{
  "model": "self-supervised image encoder",
  "image_size": 32,
  "crop_scale_min": 0.2,
  "horizontal_flip": true,
  "method": "vicreg",
  "arch": "resnet_bottleneck",
  "stem": "deep",
  "optimizer": "muon",
  "momentum": 0.85,
  "lr_schedule": "cosine",
  "weight_decay": 0.05
}
Rows from block 12, named by matrix and row number. Each number is 200 + 20 x the weight over its row's rms, rounded and kept within 0 to 999. All counts start at 0. After the name is the row's rms in percent of the matrix's.
# short1: shortcut pointwise conv (model.blocks.12.short.1.weight, 784x448x1x1), inputs 75-149
short1.134,100,161,186,234,185,196,178,227,180,211,175,192,205,180,213,193,207,207,211,231,218,188,174,156,216,176,210,173,192,196,204,216,196,197,151,184,196,231,185,206,206,250,171,194,184,217,204,207,179,223,163,216,187,162,166,207,196,199,198,206,176,183,217,203,200,238,208,209,200,203,206,152,203,194,201,196
short1.135,110,217,202,216,202,210,192,157,184,208,191,175,188,200,192,227,183,192,203,203,169,153,168,196,167,194,200,167,194,194,185,158,199,206,218,206,211,202,250,193,226,150,193,175,221,197,161,189,214,184,212,199,219,199,203,164,217,244,215,221,187,205,174,184,196,201,180,172,195,212,200,172,213,191,225,178
short1.136,047,234,216,214,175,216,193,159,176,205,164,197,194,193,212,236,186,182,197,212,189,212,204,165,224,209,166,215,249,195,184,203,233,204,180,216,191,251,190,167,211,214,217,190,202,185,196,188,211,204,194,179,205,196,192,181,190,221,214,203,187,198,193,193,198,205,140,137,186,203,201,214,215,211,209,193
short1.137,119,199,205,187,200,208,210,165,207,216,163,194,189,224,185,187,153,200,192,196,206,153,211,173,185,187,209,222,204,216,198,225,198,198,203,181,197,203,230,235,253,191,162,204,195,225,194,199,165,197,194,200,193,191,167,253,205,229,197,215,182,216,175,201,197,206,202,166,200,208,231,191,182,184,194,228
short1.138,106,217,217,226,200,196,181,220,170,209,224,197,185,191,193,205,199,198,199,160,220,183,212,219,204,231,195,160,203,198,199,202,200,195,178,226,201,193,173,195,234,185,163,173,228,215,233,190,175,208,148,215,175,194,203,184,244,219,201,226,187,184,209,208,200,206,182,173,207,236,214,227,209,179,221,213
short1.139,117,189,172,194,203,174,221,244,150,223,220,174,153,216,194,198,197,200,215,218,212,201,191,171,200,215,190,175,216,219,209,202,211,204,200,200,214,178,193,197,199,187,208,209,211,185,205,179,191,192,218,150,216,179,211,196,196,187,159,219,197,205,172,202,199,159,199,161,175,196,163,216,222,198,137,174
short1.140,123,209,160,214,226,212,204,228,199,210,201,162,178,203,196,203,199,195,196,205,216,202,196,256,189,201,205,188,222,204,178,186,173,197,228,167,193,211,220,248,201,214,192,185,189,189,201,222,209,207,193,194,188,177,182,219,174,195,251,210,188,202,181,200,198,187,202,193,258,223,200,203,214,205,190,222
short1.141,094,206,216,235,215,171,195,210,189,198,227,201,210,186,198,178,194,213,187,236,203,194,199,220,181,176,211,173,190,218,224,190,197,203,200,220,214,193,178,184,235,223,202,182,195,207,205,193,189,211,238,178,210,176,202,162,197,221,198,177,213,177,189,203,201,169,206,208,232,190,168,213,222,211,198,230
short1.142,110,190,207,200,185,227,186,191,173,147,206,195,217,207,207,238,188,201,213,174,210,173,152,188,180,200,191,187,175,192,225,187,207,199,188,223,208,217,208,214,212,178,182,230,227,223,216,205,223,180,203,200,252,190,207,180,193,206,201,202,164,204,191,198,201,205,199,162,196,195,163,178,193,223,185,187
short1.143,095,189,158,187,210,218,253,237,211,201,210,188,222,215,195,241,236,219,208,211,196,192,223,192,188,208,196,213,193,220,202,195,196,203,201,190,227,207,154,199,197,192,199,178,236,161,172,229,197,217,160,205,228,233,190,201,166,198,174,222,184,185,192,208,202,190,194,212,184,178,153,210,202,208,232,200
short1.144,121,171,210,204,239,155,206,205,190,177,153,206,139,198,186,175,179,196,191,212,176,187,189,235,151,203,192,189,208,183,218,150,168,198,219,243,180,198,215,149,214,189,198,174,193,204,204,218,212,196,179,213,211,191,174,215,205,190,184,211,167,207,191,205,203,203,179,184,161,188,219,204,206,194,191,208
short1.145,123,215,240,206,187,201,224,193,210,186,211,199,214,216,186,183,187,192,188,208,193,234,197,246,183,204,195,209,215,202,213,186,185,201,241,216,192,191,182,209,228,219,192,230,197,206,225,182,208,193,223,165,209,161,195,197,205,223,175,196,190,178,183,200,200,167,186,229,213,194,194,208,188,191,173,176
short1.146,137,222,187,172,198,193,198,161,159,173,197,233,224,193,223,194,208,205,206,170,203,218,215,225,220,199,188,213,184,176,221,171,201,193,229,225,180,200,157,194,195,244,219,211,189,189,215,207,173,197,264,195,225,178,217,183,173,178,237,200,159,210,238,204,201,224,189,180,223,224,247,227,205,188,270,192
short1.147,126,232,237,168,233,179,273,211,206,180,187,164,217,187,178,233,209,180,207,201,200,200,190,206,223,211,172,175,223,196,226,177,192,200,209,200,192,155,200,192,162,190,199,182,209,247,227,219,222,211,253,199,212,182,196,205,192,163,199,199,189,208,202,199,200,198,196,155,201,206,221,224,198,210,228,189
short1.148,120,206,211,207,256,201,215,161,237,188,192,216,165,195,218,215,180,194,205,220,177,196,165,230,161,195,208,190,188,187,180,189,197,196,197,251,204,175,190,200,206,206,197,203,213,173,209,220,186,211,209,230,160,216,228,192,200,163,205,214,209,190,195,201,201,181,198,180,155,212,169,215,206,208,206,163
short1.149,127,195,207,232,204,203,158,147,195,183,177,227,207,235,207,201,208,177,202,217,212,211,240,227,253,197,211,178,194,203,215,157,226,194,187,217,194,188,180,207,182,214,184,182,197,201,221,169,180,212,212,216,135,228,203,200,209,213,218,210,224,201,187,202,200,211,212,223,190,191,181,136,195,195,201,196
short1.150,120,197,196,194,191,199,166,191,220,172,228,187,183,207,200,199,227,207,206,196,190,168,148,182,223,235,214,222,194,188,195,187,211,206,179,229,205,195,208,186,179,181,223,243,211,202,197,194,199,216,193,233,205,173,204,214,221,186,205,209,221,201,204,195,199,183,201,194,204,211,204,182,192,180,228,170
short1.151,113,194,196,215,193,228,186,171,197,191,210,203,256,208,209,206,217,192,213,175,198,205,212,207,216,192,166,181,208,188,203,210,240,199,220,198,220,179,223,192,168,220,211,180,223,204,203,212,189,224,177,192,201,199,210,195,181,205,213,217,204,223,165,197,199,244,211,254,211,203,233,218,156,184,205,222
short1.152,129,201,191,212,200,226,180,194,211,188,226,230,213,165,210,184,202,196,204,246,236,210,175,210,207,212,171,192,177,195,207,186,225,205,220,201,215,194,274,186,194,186,236,224,216,196,211,185,174,192,223,202,164,195,213,205,188,227,180,212,212,177,297,205,204,200,218,185,225,198,217,205,238,198,171,208
short1.153,101,192,245,205,240,228,207,180,230,193,206,188,218,198,205,225,210,221,195,192,185,220,206,191,200,172,207,233,201,192,236,175,201,196,182,207,188,202,205,225,212,188,187,205,215,217,173,180,199,195,182,210,234,197,216,209,218,193,173,185,206,182,199,203,202,187,195,205,195,193,222,183,177,232,248,167
short1.154,098,210,212,233,203,217,176,199,223,216,230,202,184,210,186,205,200,189,194,226,212,228,197,220,155,216,192,209,239,181,205,226,211,194,203,196,187,172,178,215,217,166,198,224,188,177,216,211,200,250,166,168,238,192,203,165,170,177,204,209,192,205,198,198,200,229,200,136,195,194,202,190,203,200,183,152
short1.155,119,194,188,243,148,200,193,210,206,159,220,204,179,232,212,193,224,214,206,198,214,194,215,212,219,201,184,210,206,191,213,207,218,202,197,242,206,244,191,210,163,199,182,218,210,212,199,204,234,188,213,176,185,221,228,196,207,190,211,206,218,230,214,199,200,186,189,178,210,211,176,183,188,188,166,190
short1.156,028,161,226,206,188,195,216,226,187,205,212,182,236,234,238,205,209,200,192,152,208,230,199,194,203,190,179,215,205,199,212,192,187,199,191,211,193,195,143,218,186,203,196,209,181,196,188,199,189,208,172,188,247,209,173,260,159,185,196,215,190,151,142,201,199,189,177,198,191,221,215,197,206,195,214,177
short1.157,028,177,227,206,197,199,226,216,197,201,224,197,240,232,240,209,208,203,191,155,208,225,196,196,193,192,189,215,215,195,202,196,189,199,176,218,195,194,146,210,182,193,195,196,177,195,187,197,198,203,173,179,237,203,174,238,156,185,200,208,191,166,145,201,195,192,179,194,197,228,200,202,197,190,215,176
short1.158,056,188,208,208,201,186,133,228,188,190,191,174,242,201,212,181,198,202,203,178,216,212,206,214,200,197,208,200,262,197,218,196,217,198,193,204,196,195,159,192,166,214,192,193,165,214,154,210,191,186,184,189,209,203,183,223,176,212,200,203,216,195,165,188,192,174,192,184,218,243,189,206,176,185,244,166
short1.159,037,174,217,205,198,217,222,194,188,212,195,192,218,237,219,235,235,202,188,149,178,236,186,197,179,197,188,203,166,195,189,171,218,195,183,213,195,185,123,188,226,203,205,203,184,206,165,198,197,189,182,195,221,211,163,231,171,203,187,197,204,143,158,197,198,206,184,188,196,179,203,203,188,194,189,193
short1.160,106,196,221,220,196,192,172,184,217,205,164,188,186,218,238,195,182,206,202,250,234,222,179,210,181,185,227,202,188,200,227,225,166,196,220,192,207,231,211,189,203,206,182,170,226,208,180,207,213,206,201,219,202,176,202,184,249,214,173,202,194,210,202,203,198,228,229,191,212,182,189,219,184,168,222,192
short1.161,029,175,230,212,199,196,225,211,192,194,209,176,229,230,229,218,211,206,195,166,218,219,199,200,194,190,172,204,223,189,204,204,194,198,184,214,189,196,152,214,181,197,189,189,189,196,183,192,192,204,170,184,227,208,172,249,157,174,196,205,184,181,153,199,198,187,174,194,208,235,202,202,209,185,215,177
short1.162,147,215,185,203,195,185,190,195,220,131,192,202,217,208,204,201,208,187,199,195,197,157,211,239,222,198,191,217,174,182,227,163,192,200,184,222,181,183,236,192,192,232,213,194,180,234,205,199,188,193,185,199,161,209,196,197,223,203,192,185,222,191,215,198,199,220,192,214,157,180,196,186,187,190,203,190
short1.163,107,222,224,192,204,179,147,211,211,188,243,192,212,183,203,224,206,224,199,178,194,223,202,225,197,204,140,222,210,198,230,226,233,198,195,188,214,166,192,189,206,213,230,206,176,205,236,176,241,181,177,163,201,189,167,175,207,195,178,224,167,190,204,205,200,190,187,199,195,208,194,181,228,177,201,215
short1.164,107,185,180,250,220,213,203,203,195,184,203,220,175,189,199,212,273,203,214,186,204,194,174,205,211,197,206,233,171,168,203,211,192,209,178,207,215,223,189,214,180,179,163,224,172,229,194,212,175,239,179,221,203,199,162,223,195,193,195,197,196,184,202,199,202,203,194,257,200,206,184,168,201,195,237,150
short1.165,109,182,198,175,220,201,210,212,192,201,180,196,200,193,193,179,235,221,205,215,187,202,179,174,184,215,174,182,184,184,192,212,232,208,205,194,197,223,184,179,188,218,205,212,184,202,184,157,187,197,164,214,200,207,207,180,196,193,214,194,200,209,197,205,201,204,193,190,199,234,157,202,176,182,187,193
short1.166,127,203,188,210,234,215,216,200,174,195,185,211,208,211,226,210,193,222,190,160,183,245,167,176,210,200,186,204,217,214,181,187,198,204,195,187,197,210,174,190,193,216,217,218,193,214,176,179,187,222,237,173,216,158,221,198,216,176,192,196,168,209,223,200,202,225,168,176,259,215,226,183,189,200,182,227
short1.167,114,200,169,209,195,192,189,205,215,205,220,183,176,191,160,221,209,190,204,247,241,206,230,216,205,216,208,182,222,198,174,201,181,197,187,223,206,210,222,157,209,210,178,202,272,172,200,183,214,188,224,208,193,210,196,211,209,190,201,205,192,215,203,201,201,169,169,213,211,215,197,173,176,181,185,221
short1.168,130,197,219,198,206,225,219,209,195,175,148,197,203,216,193,200,186,218,191,206,194,231,201,206,197,188,183,266,232,197,221,210,194,200,194,197,208,180,197,183,191,240,170,181,227,198,203,213,194,202,199,192,224,179,181,196,233,195,180,210,181,167,210,206,201,171,245,216,227,185,199,231,226,226,171,213
short1.169,108,186,222,205,173,215,209,187,211,197,176,154,263,196,195,186,202,188,208,178,196,199,150,215,181,180,144,186,209,219,199,203,165,187,204,206,203,203,173,201,204,180,190,205,186,192,196,229,182,223,207,190,156,190,222,205,187,213,194,164,209,197,183,190,198,208,221,194,165,198,211,208,168,210,159,179
short1.170,082,172,186,246,183,192,239,238,209,187,196,198,225,208,207,182,218,205,205,170,209,202,211,240,201,189,205,225,230,192,204,208,207,206,204,170,186,162,181,182,213,217,192,196,186,216,197,216,203,180,178,174,218,193,169,225,190,193,190,230,206,226,188,201,198,187,184,246,206,212,221,172,177,206,222,176
short1.171,061,180,202,200,192,195,157,230,180,218,214,216,258,207,243,229,228,195,206,186,201,173,222,205,204,219,206,192,224,176,193,178,194,193,223,191,203,232,178,250,213,211,203,220,217,181,227,197,204,172,167,180,227,200,199,243,178,197,210,176,195,175,174,191,193,182,232,202,199,202,185,230,194,196,206,211
short1.172,137,210,202,189,206,205,204,228,217,243,199,178,213,162,162,188,192,202,197,209,194,127,209,205,195,191,176,214,192,189,208,205,205,203,204,212,214,200,192,224,170,229,199,224,179,215,178,193,183,212,227,222,192,191,165,196,260,266,195,191,222,225,225,203,203,210,190,169,236,205,225,201,195,194,218,232
short1.173,102,212,174,200,218,230,207,176,222,160,197,192,184,187,195,184,186,223,197,197,216,130,168,214,219,194,198,178,131,180,228,196,181,198,205,191,188,240,208,214,184,205,236,204,226,228,196,222,231,207,192,225,198,206,178,169,194,268,202,203,213,205,218,205,200,201,216,177,205,201,182,201,191,213,180,204
short1.174,070,147,232,213,198,178,202,181,198,207,173,172,216,225,220,236,213,199,190,190,209,214,212,187,179,187,206,197,272,214,203,212,205,199,189,211,188,181,180,185,199,210,200,179,194,214,159,210,217,180,191,163,248,216,167,228,196,176,225,193,233,179,182,209,201,174,196,211,220,193,229,198,190,198,227,175
short1.175,108,203,179,203,213,163,177,205,207,192,182,213,190,178,205,193,199,205,198,208,188,196,252,228,182,205,228,224,203,204,190,170,207,201,216,192,183,196,204,220,235,200,176,177,201,189,204,202,185,202,175,207,167,169,195,192,192,196,237,191,159,252,185,196,199,192,209,206,209,191,215,180,215,192,217,205
short1.176,064,204,223,208,217,184,172,237,194,189,206,199,181,218,223,244,238,207,201,184,235,198,228,215,173,217,190,196,246,193,225,238,194,198,182,196,200,226,185,225,204,185,177,195,186,206,213,202,221,194,155,200,198,193,167,212,194,193,218,186,194,169,172,193,194,163,189,194,216,218,203,223,162,217,206,229
short1.177,110,189,203,228,218,177,210,207,226,197,211,172,201,206,220,208,226,221,206,189,207,192,154,210,203,225,195,188,184,202,184,176,176,191,207,207,180,235,213,226,185,164,225,175,190,232,217,195,194,217,197,234,212,188,195,183,204,177,190,189,180,199,180,203,199,171,243,231,158,185,190,163,209,205,180,224
short1.178,118,220,196,182,180,172,192,210,183,247,178,231,189,170,157,200,225,190,196,225,186,142,186,176,187,204,210,237,194,187,206,212,205,198,175,212,227,190,236,232,239,183,216,208,214,233,196,187,236,188,180,180,200,199,200,211,252,235,191,202,190,243,256,192,196,198,238,176,194,213,205,192,209,198,230,206
short1.179,138,193,166,226,181,197,153,215,212,171,238,171,209,229,196,199,235,205,207,211,232,158,226,226,214,215,208,189,169,221,207,158,195,201,194,222,211,229,204,205,214,178,194,188,219,201,167,176,201,187,199,191,179,201,224,200,197,197,197,217,207,227,210,203,201,191,235,200,188,223,174,200,212,227,179,205
short1.180,122,182,212,210,198,185,186,195,210,200,199,205,171,222,185,206,220,190,192,199,214,179,207,197,205,176,195,207,208,190,194,244,189,202,185,210,202,163,204,205,220,185,259,227,223,225,210,205,236,204,197,182,219,197,210,210,183,197,191,214,206,239,219,203,201,206,211,197,198,219,206,178,194,181,162,186
short1.181,137,188,218,192,202,204,196,201,218,213,211,216,201,229,270,198,198,204,206,256,250,204,191,181,182,191,217,193,224,211,212,201,212,202,190,196,211,228,240,168,195,200,237,168,216,176,216,201,217,220,201,215,239,188,200,174,211,217,177,204,174,201,187,195,201,192,215,198,204,201,175,233,202,194,196,194
short1.182,119,202,223,230,205,202,204,211,229,219,171,197,188,234,223,189,214,199,201,258,184,198,213,232,213,212,204,229,175,191,206,165,210,204,204,235,206,194,206,182,221,181,159,175,186,196,179,217,225,184,190,195,227,192,201,236,303,220,190,224,201,181,134,190,197,214,225,175,182,214,205,212,178,179,173,232
short1.183,034,162,207,210,171,193,213,201,190,216,218,184,212,245,235,206,206,201,199,167,186,228,187,223,184,203,190,207,224,212,196,198,188,197,184,228,203,204,153,208,208,205,189,217,163,202,192,209,192,183,187,192,205,204,196,258,178,192,220,225,182,145,153,202,200,209,168,230,201,213,192,194,183,198,178,205
short1.184,100,216,183,207,196,220,237,160,203,202,177,190,185,220,209,213,200,185,202,200,209,221,203,188,182,206,177,186,226,215,222,214,201,200,223,203,189,209,210,205,206,171,152,202,193,228,198,201,188,222,237,184,217,189,186,217,193,188,195,226,237,183,198,197,197,160,216,213,210,185,228,214,208,215,215,219
short1.185,126,207,180,182,188,186,164,172,209,189,197,172,157,205,194,191,207,209,192,176,184,227,189,186,177,202,198,197,233,182,184,217,224,202,183,198,193,180,192,163,217,196,220,174,206,209,194,200,203,164,197,157,234,211,198,201,201,159,205,211,204,193,210,198,200,210,193,197,205,192,237,166,190,210,267,189
short1.186,068,192,202,195,197,215,183,218,169,171,215,198,223,230,199,200,186,201,202,187,187,216,169,198,157,216,184,230,176,173,221,179,224,202,222,195,221,233,176,186,182,227,190,165,160,189,232,202,211,214,174,171,221,223,188,198,199,188,243,185,216,180,191,190,198,200,200,223,216,191,229,219,176,172,221,179
short1.187,082,207,210,211,207,189,193,208,215,201,200,190,189,183,213,173,191,194,201,180,200,208,212,207,210,207,209,199,217,190,239,210,203,195,189,177,200,189,202,183,208,179,163,227,225,190,195,194,186,216,171,200,195,197,191,231,181,185,171,185,198,220,176,203,204,188,179,200,217,234,207,198,180,199,221,191
short1.188,052,151,182,207,190,192,156,209,226,180,204,202,209,207,221,171,225,206,206,171,206,206,209,244,213,194,209,214,199,235,172,177,195,202,198,187,215,202,166,181,202,213,188,184,178,216,139,210,184,189,190,195,218,219,211,243,190,194,208,202,181,195,184,200,200,177,158,228,218,216,196,198,168,206,238,164
short1.189,128,181,197,206,195,170,188,198,188,231,191,185,202,191,200,190,201,198,195,219,176,203,211,174,202,217,185,191,192,200,215,181,175,200,198,217,198,227,175,189,203,196,196,198,224,190,186,172,194,214,183,182,178,190,221,204,194,185,228,213,225,212,220,199,199,208,181,209,200,215,212,160,194,220,164,214
short1.190,102,181,214,208,230,207,205,182,167,193,179,194,269,196,225,195,206,194,209,176,210,215,206,197,185,221,185,203,176,200,164,205,218,203,237,136,199,179,182,225,193,252,195,208,189,201,208,200,195,184,208,221,249,198,200,215,192,168,199,179,236,172,164,200,201,196,200,241,227,204,247,228,224,221,195,224
short1.191,075,180,190,181,213,223,179,166,208,218,179,226,201,180,178,169,192,196,202,149,199,205,172,168,205,181,199,198,206,211,189,187,226,196,192,230,218,167,191,212,186,176,182,216,200,189,161,207,189,206,210,230,207,195,185,182,165,200,206,212,209,211,180,214,202,197,209,189,189,180,184,200,181,197,191,184
short1.192,090,240,262,190,199,188,186,212,211,176,207,177,205,192,209,190,194,210,198,199,167,231,202,192,199,199,215,233,213,195,192,209,209,200,167,197,204,201,190,205,190,196,218,234,205,192,194,187,165,196,198,140,210,230,221,199,225,205,171,202,218,232,184,200,199,222,219,189,200,191,233,192,201,193,201,183
short1.193,028,175,232,201,184,189,217,231,186,203,237,197,231,222,235,205,213,200,195,168,202,219,204,186,202,192,179,215,204,198,214,199,195,199,194,204,201,211,141,224,170,201,196,193,187,188,187,182,206,204,176,186,236,211,183,230,148,189,211,197,202,162,147,198,198,200,182,193,201,219,214,215,210,189,208,181
short1.194,107,160,198,198,192,208,232,209,207,233,212,189,227,190,204,189,184,193,197,210,207,206,191,180,205,224,235,236,198,236,234,232,186,204,149,229,207,220,174,187,190,223,201,222,183,219,206,218,204,224,193,180,162,159,179,194,187,198,158,218,170,190,199,204,202,228,206,164,204,194,160,194,197,193,209,179
short1.195,135,200,225,188,181,208,202,216,209,187,180,191,229,195,191,203,211,205,199,211,192,210,211,194,191,217,216,210,229,183,194,222,183,199,183,174,206,206,192,176,216,196,187,174,211,179,209,233,238,204,187,186,189,196,186,214,191,190,218,238,230,180,217,202,201,214,206,259,207,205,198,223,218,182,196,223
short1.196,113,215,195,212,209,190,166,195,199,193,171,221,152,212,209,197,183,185,216,207,240,186,210,226,201,203,193,198,207,191,211,227,226,195,217,192,202,177,199,203,205,189,184,199,228,208,205,185,203,186,141,225,197,224,194,229,212,201,188,181,188,193,220,195,198,251,195,241,190,212,187,230,180,182,210,245
short1.197,120,213,210,219,226,194,193,211,214,213,205,200,200,226,219,209,158,203,204,172,176,177,176,194,198,224,201,187,218,215,180,191,177,205,213,203,197,225,188,220,185,207,201,219,213,169,194,198,222,213,194,201,157,193,258,193,223,229,199,209,181,237,204,203,199,197,213,230,203,173,225,196,192,183,215,187
short1.198,087,189,186,186,200,195,203,194,163,202,218,215,204,189,212,252,175,208,195,185,213,207,191,186,143,199,175,189,197,201,259,232,190,201,179,180,206,208,199,181,222,212,223,194,216,223,212,197,214,191,216,220,243,196,216,209,196,197,217,196,190,197,203,208,202,212,248,170,164,203,194,199,193,168,167,185
short1.199,133,184,190,182,191,213,187,221,183,213,222,189,213,161,203,208,202,200,203,202,192,179,201,210,194,166,222,209,198,195,206,238,213,206,216,160,205,172,251,166,181,247,191,204,178,206,173,176,207,195,228,199,234,207,182,201,167,184,150,190,235,189,180,203,200,164,199,213,173,181,174,217,200,179,174,212
short1.200,109,176,214,173,174,210,176,244,218,206,168,213,163,196,168,201,175,211,207,207,199,227,193,182,209,205,171,208,232,204,222,188,193,204,216,249,220,190,178,164,213,213,183,179,226,180,196,172,194,193,189,185,222,215,215,180,247,210,184,227,188,154,210,197,200,217,178,187,195,201,225,213,203,202,203,224
short1.201,093,179,182,195,207,210,216,176,191,185,163,215,177,210,185,224,218,194,199,188,194,202,187,165,204,206,235,220,220,188,206,179,195,195,246,187,172,234,207,203,182,191,222,214,214,216,211,209,214,211,177,194,202,215,248,220,198,212,217,225,175,168,205,207,201,195,169,213,193,221,209,187,198,213,203,197
short1.202,040,218,190,233,233,193,182,196,184,176,199,203,193,210,226,195,182,206,192,177,172,201,197,188,239,219,205,196,219,218,195,209,211,200,184,207,180,206,195,215,207,194,239,197,202,222,173,212,178,168,205,174,181,247,204,212,176,194,186,229,210,213,205,196,199,216,219,221,157,204,212,157,208,174,200,186
short1.203,118,173,209,202,181,188,189,200,236,172,182,200,210,225,221,193,211,195,189,212,189,186,195,190,204,184,183,257,224,241,194,192,217,197,181,212,190,172,201,222,185,173,191,193,181,182,190,222,169,199,184,181,219,239,222,193,210,179,214,216,232,215,210,200,196,154,182,200,223,183,210,177,210,191,234,183
short1.204,113,188,214,210,214,188,181,236,199,195,206,147,195,193,218,165,205,251,199,197,206,181,167,186,233,199,170,176,215,204,204,227,214,199,229,131,201,239,212,212,182,177,189,167,186,172,156,191,207,166,163,158,201,136,166,187,211,204,209,198,221,191,200,196,198,191,177,171,182,206,201,199,219,173,190,199
short1.205,142,205,159,218,175,208,181,204,204,167,195,209,147,235,197,203,193,215,207,207,207,196,188,175,172,188,171,186,213,206,210,212,163,202,181,203,205,174,196,237,187,171,195,195,178,176,177,183,234,198,180,173,192,177,233,163,184,156,179,207,199,224,200,207,201,189,159,211,209,193,175,185,222,207,191,222
short1.206,116,202,186,225,186,242,237,218,197,214,190,226,233,162,174,197,218,223,209,199,215,203,193,168,203,196,182,188,184,208,234,180,184,209,235,188,189,205,187,197,231,201,191,235,198,201,204,241,162,178,211,230,208,198,201,229,219,180,223,210,217,172,198,197,199,209,198,166,263,180,196,237,205,211,173,198
short1.207,109,178,207,237,224,177,172,211,166,211,195,192,212,230,200,185,214,215,198,202,174,198,231,233,167,215,206,212,178,221,202,188,227,194,189,206,187,200,198,176,176,197,206,213,195,196,188,183,190,173,181,194,218,148,174,190,192,197,209,194,202,173,188,208,202,198,186,211,192,209,225,229,228,175,219,180
short1.208,015,185,182,184,181,189,192,162,186,180,206,203,204,196,216,225,177,187,210,168,240,178,207,186,204,200,222,204,229,179,194,199,185,194,207,192,184,192,178,251,207,194,267,232,240,244,215,184,222,211,242,197,189,193,189,205,174,263,173,192,178,197,244,198,197,184,199,199,209,214,200,167,206,178,211,198
short1.209,073,189,184,204,195,205,270,203,205,156,197,219,193,206,150,230,201,214,190,152,211,189,176,223,231,213,185,202,156,181,192,221,194,194,182,182,201,194,190,243,209,225,204,207,241,190,229,203,189,189,169,211,205,197,201,249,175,234,188,202,198,222,191,191,198,223,202,218,191,194,181,208,197,193,187,206
short1.210,101,193,188,234,215,249,232,193,183,193,210,225,192,229,201,194,169,193,198,216,178,215,170,190,188,229,181,244,187,201,192,227,194,209,189,185,186,210,183,211,187,247,196,236,235,215,199,235,219,198,208,206,140,201,201,190,171,180,208,186,202,197,180,199,202,218,188,217,230,175,235,188,214,190,212,183
short1.211,112,209,187,164,233,206,149,195,206,193,179,201,197,198,215,240,174,196,192,180,164,208,175,204,222,223,227,211,202,193,173,165,202,205,168,198,196,180,192,202,192,216,198,191,204,249,151,213,195,218,186,206,162,173,223,195,194,201,194,166,147,201,192,202,200,201,197,210,154,196,187,169,183,169,179,190
short1.212,081,220,202,221,181,188,153,187,216,218,171,180,209,188,211,214,214,190,198,189,180,201,227,187,188,202,182,216,208,229,203,164,204,192,199,222,193,173,200,192,210,186,214,194,182,232,185,205,198,201,144,177,193,220,183,200,195,200,219,195,228,175,203,195,198,199,204,226,182,216,197,212,183,193,218,210
short1.213,122,193,197,177,195,154,203,180,191,181,191,215,193,208,196,220,209,206,188,193,210,190,186,218,232,208,224,210,177,233,177,207,179,205,171,184,189,209,222,221,216,225,178,195,186,197,166,232,212,202,220,188,193,187,230,249,201,196,200,221,210,170,206,207,200,178,206,231,189,225,198,205,197,230,220,187
short1.214,123,236,179,163,168,219,236,205,210,207,181,219,141,211,177,201,199,185,200,202,201,177,248,133,179,208,194,181,201,207,197,183,228,205,202,189,204,169,204,187,198,202,225,169,184,250,178,151,194,186,181,225,178,192,156,195,183,212,190,205,191,193,188,205,203,173,219,178,221,197,221,189,221,215,196,247
short1.215,128,209,211,203,142,213,184,228,207,203,171,173,230,203,182,187,165,196,207,227,197,206,212,230,215,220,202,204,170,196,214,204,193,212,193,247,215,210,196,217,201,219,200,210,176,205,213,225,191,210,166,206,225,165,200,208,205,184,184,251,204,202,198,200,200,202,162,249,171,212,185,211,203,193,191,208
short1.216,091,181,170,236,191,180,176,207,166,205,244,193,184,175,196,189,222,214,202,187,185,204,195,238,175,191,232,217,192,199,199,204,171,200,189,180,190,192,202,194,196,151,197,179,186,206,199,206,178,198,185,212,224,188,220,196,194,213,231,233,182,184,184,199,199,169,189,207,184,222,205,239,212,164,209,206
short1.217,107,206,202,180,221,199,195,209,220,200,222,188,244,190,186,190,203,203,194,185,208,217,180,223,200,186,212,200,209,179,201,207,179,193,153,200,209,197,199,196,213,222,206,210,220,220,219,197,198,184,230,136,226,179,170,231,179,211,213,196,194,187,214,205,199,192,222,224,200,211,223,235,182,190,233,176
short1.218,015,181,181,178,178,199,194,168,183,173,219,205,200,203,206,219,174,192,206,170,229,178,201,181,209,196,221,193,223,173,194,206,197,192,206,188,186,198,185,253,198,183,260,232,238,241,221,177,228,216,237,189,183,189,188,216,173,258,173,190,175,188,250,200,201,195,201,188,207,207,208,163,202,183,205,198
short1.219,018,181,196,186,180,216,203,179,189,183,236,213,204,190,211,201,177,210,204,169,233,179,212,207,214,185,211,189,230,181,183,211,190,194,193,197,187,202,193,257,200,176,252,234,226,249,223,190,233,230,227,199,159,184,175,213,177,256,181,201,181,179,234,204,203,204,209,197,213,202,204,150,207,181,215,204
short1.220,095,224,214,196,173,209,187,185,210,202,205,222,207,233,182,199,198,202,203,167,198,208,164,199,219,217,232,186,205,205,184,185,188,206,200,204,187,249,196,213,219,189,200,216,214,231,234,190,224,203,224,177,209,209,207,223,185,178,233,207,215,180,219,202,199,212,191,202,219,184,223,219,217,177,260,222
short1.221,091,189,201,240,186,209,183,195,201,184,217,245,170,196,214,209,203,248,204,186,207,216,205,223,192,189,194,189,199,165,235,197,242,210,235,209,225,181,211,163,177,191,165,216,198,239,194,215,166,209,234,203,199,163,169,216,172,217,203,197,215,204,177,199,201,181,202,203,186,197,205,197,205,182,227,204
short1.222,047,181,192,184,207,191,201,192,195,197,184,251,185,183,217,201,214,207,196,135,226,215,186,202,188,221,186,186,196,209,188,186,182,197,206,192,197,198,169,230,234,168,224,214,190,221,193,168,210,206,201,220,179,210,192,209,187,206,190,201,196,177,191,186,196,207,172,196,204,218,208,166,210,203,183,214
short1.223,147,194,182,208,209,218,185,209,213,178,199,216,141,186,212,207,175,198,204,193,196,217,216,147,218,202,199,206,189,173,207,218,188,193,222,215,195,195,196,205,200,180,183,186,203,194,236,207,228,179,197,217,219,163,237,221,195,200,215,210,208,163,200,202,200,234,207,188,188,208,171,145,197,189,192,227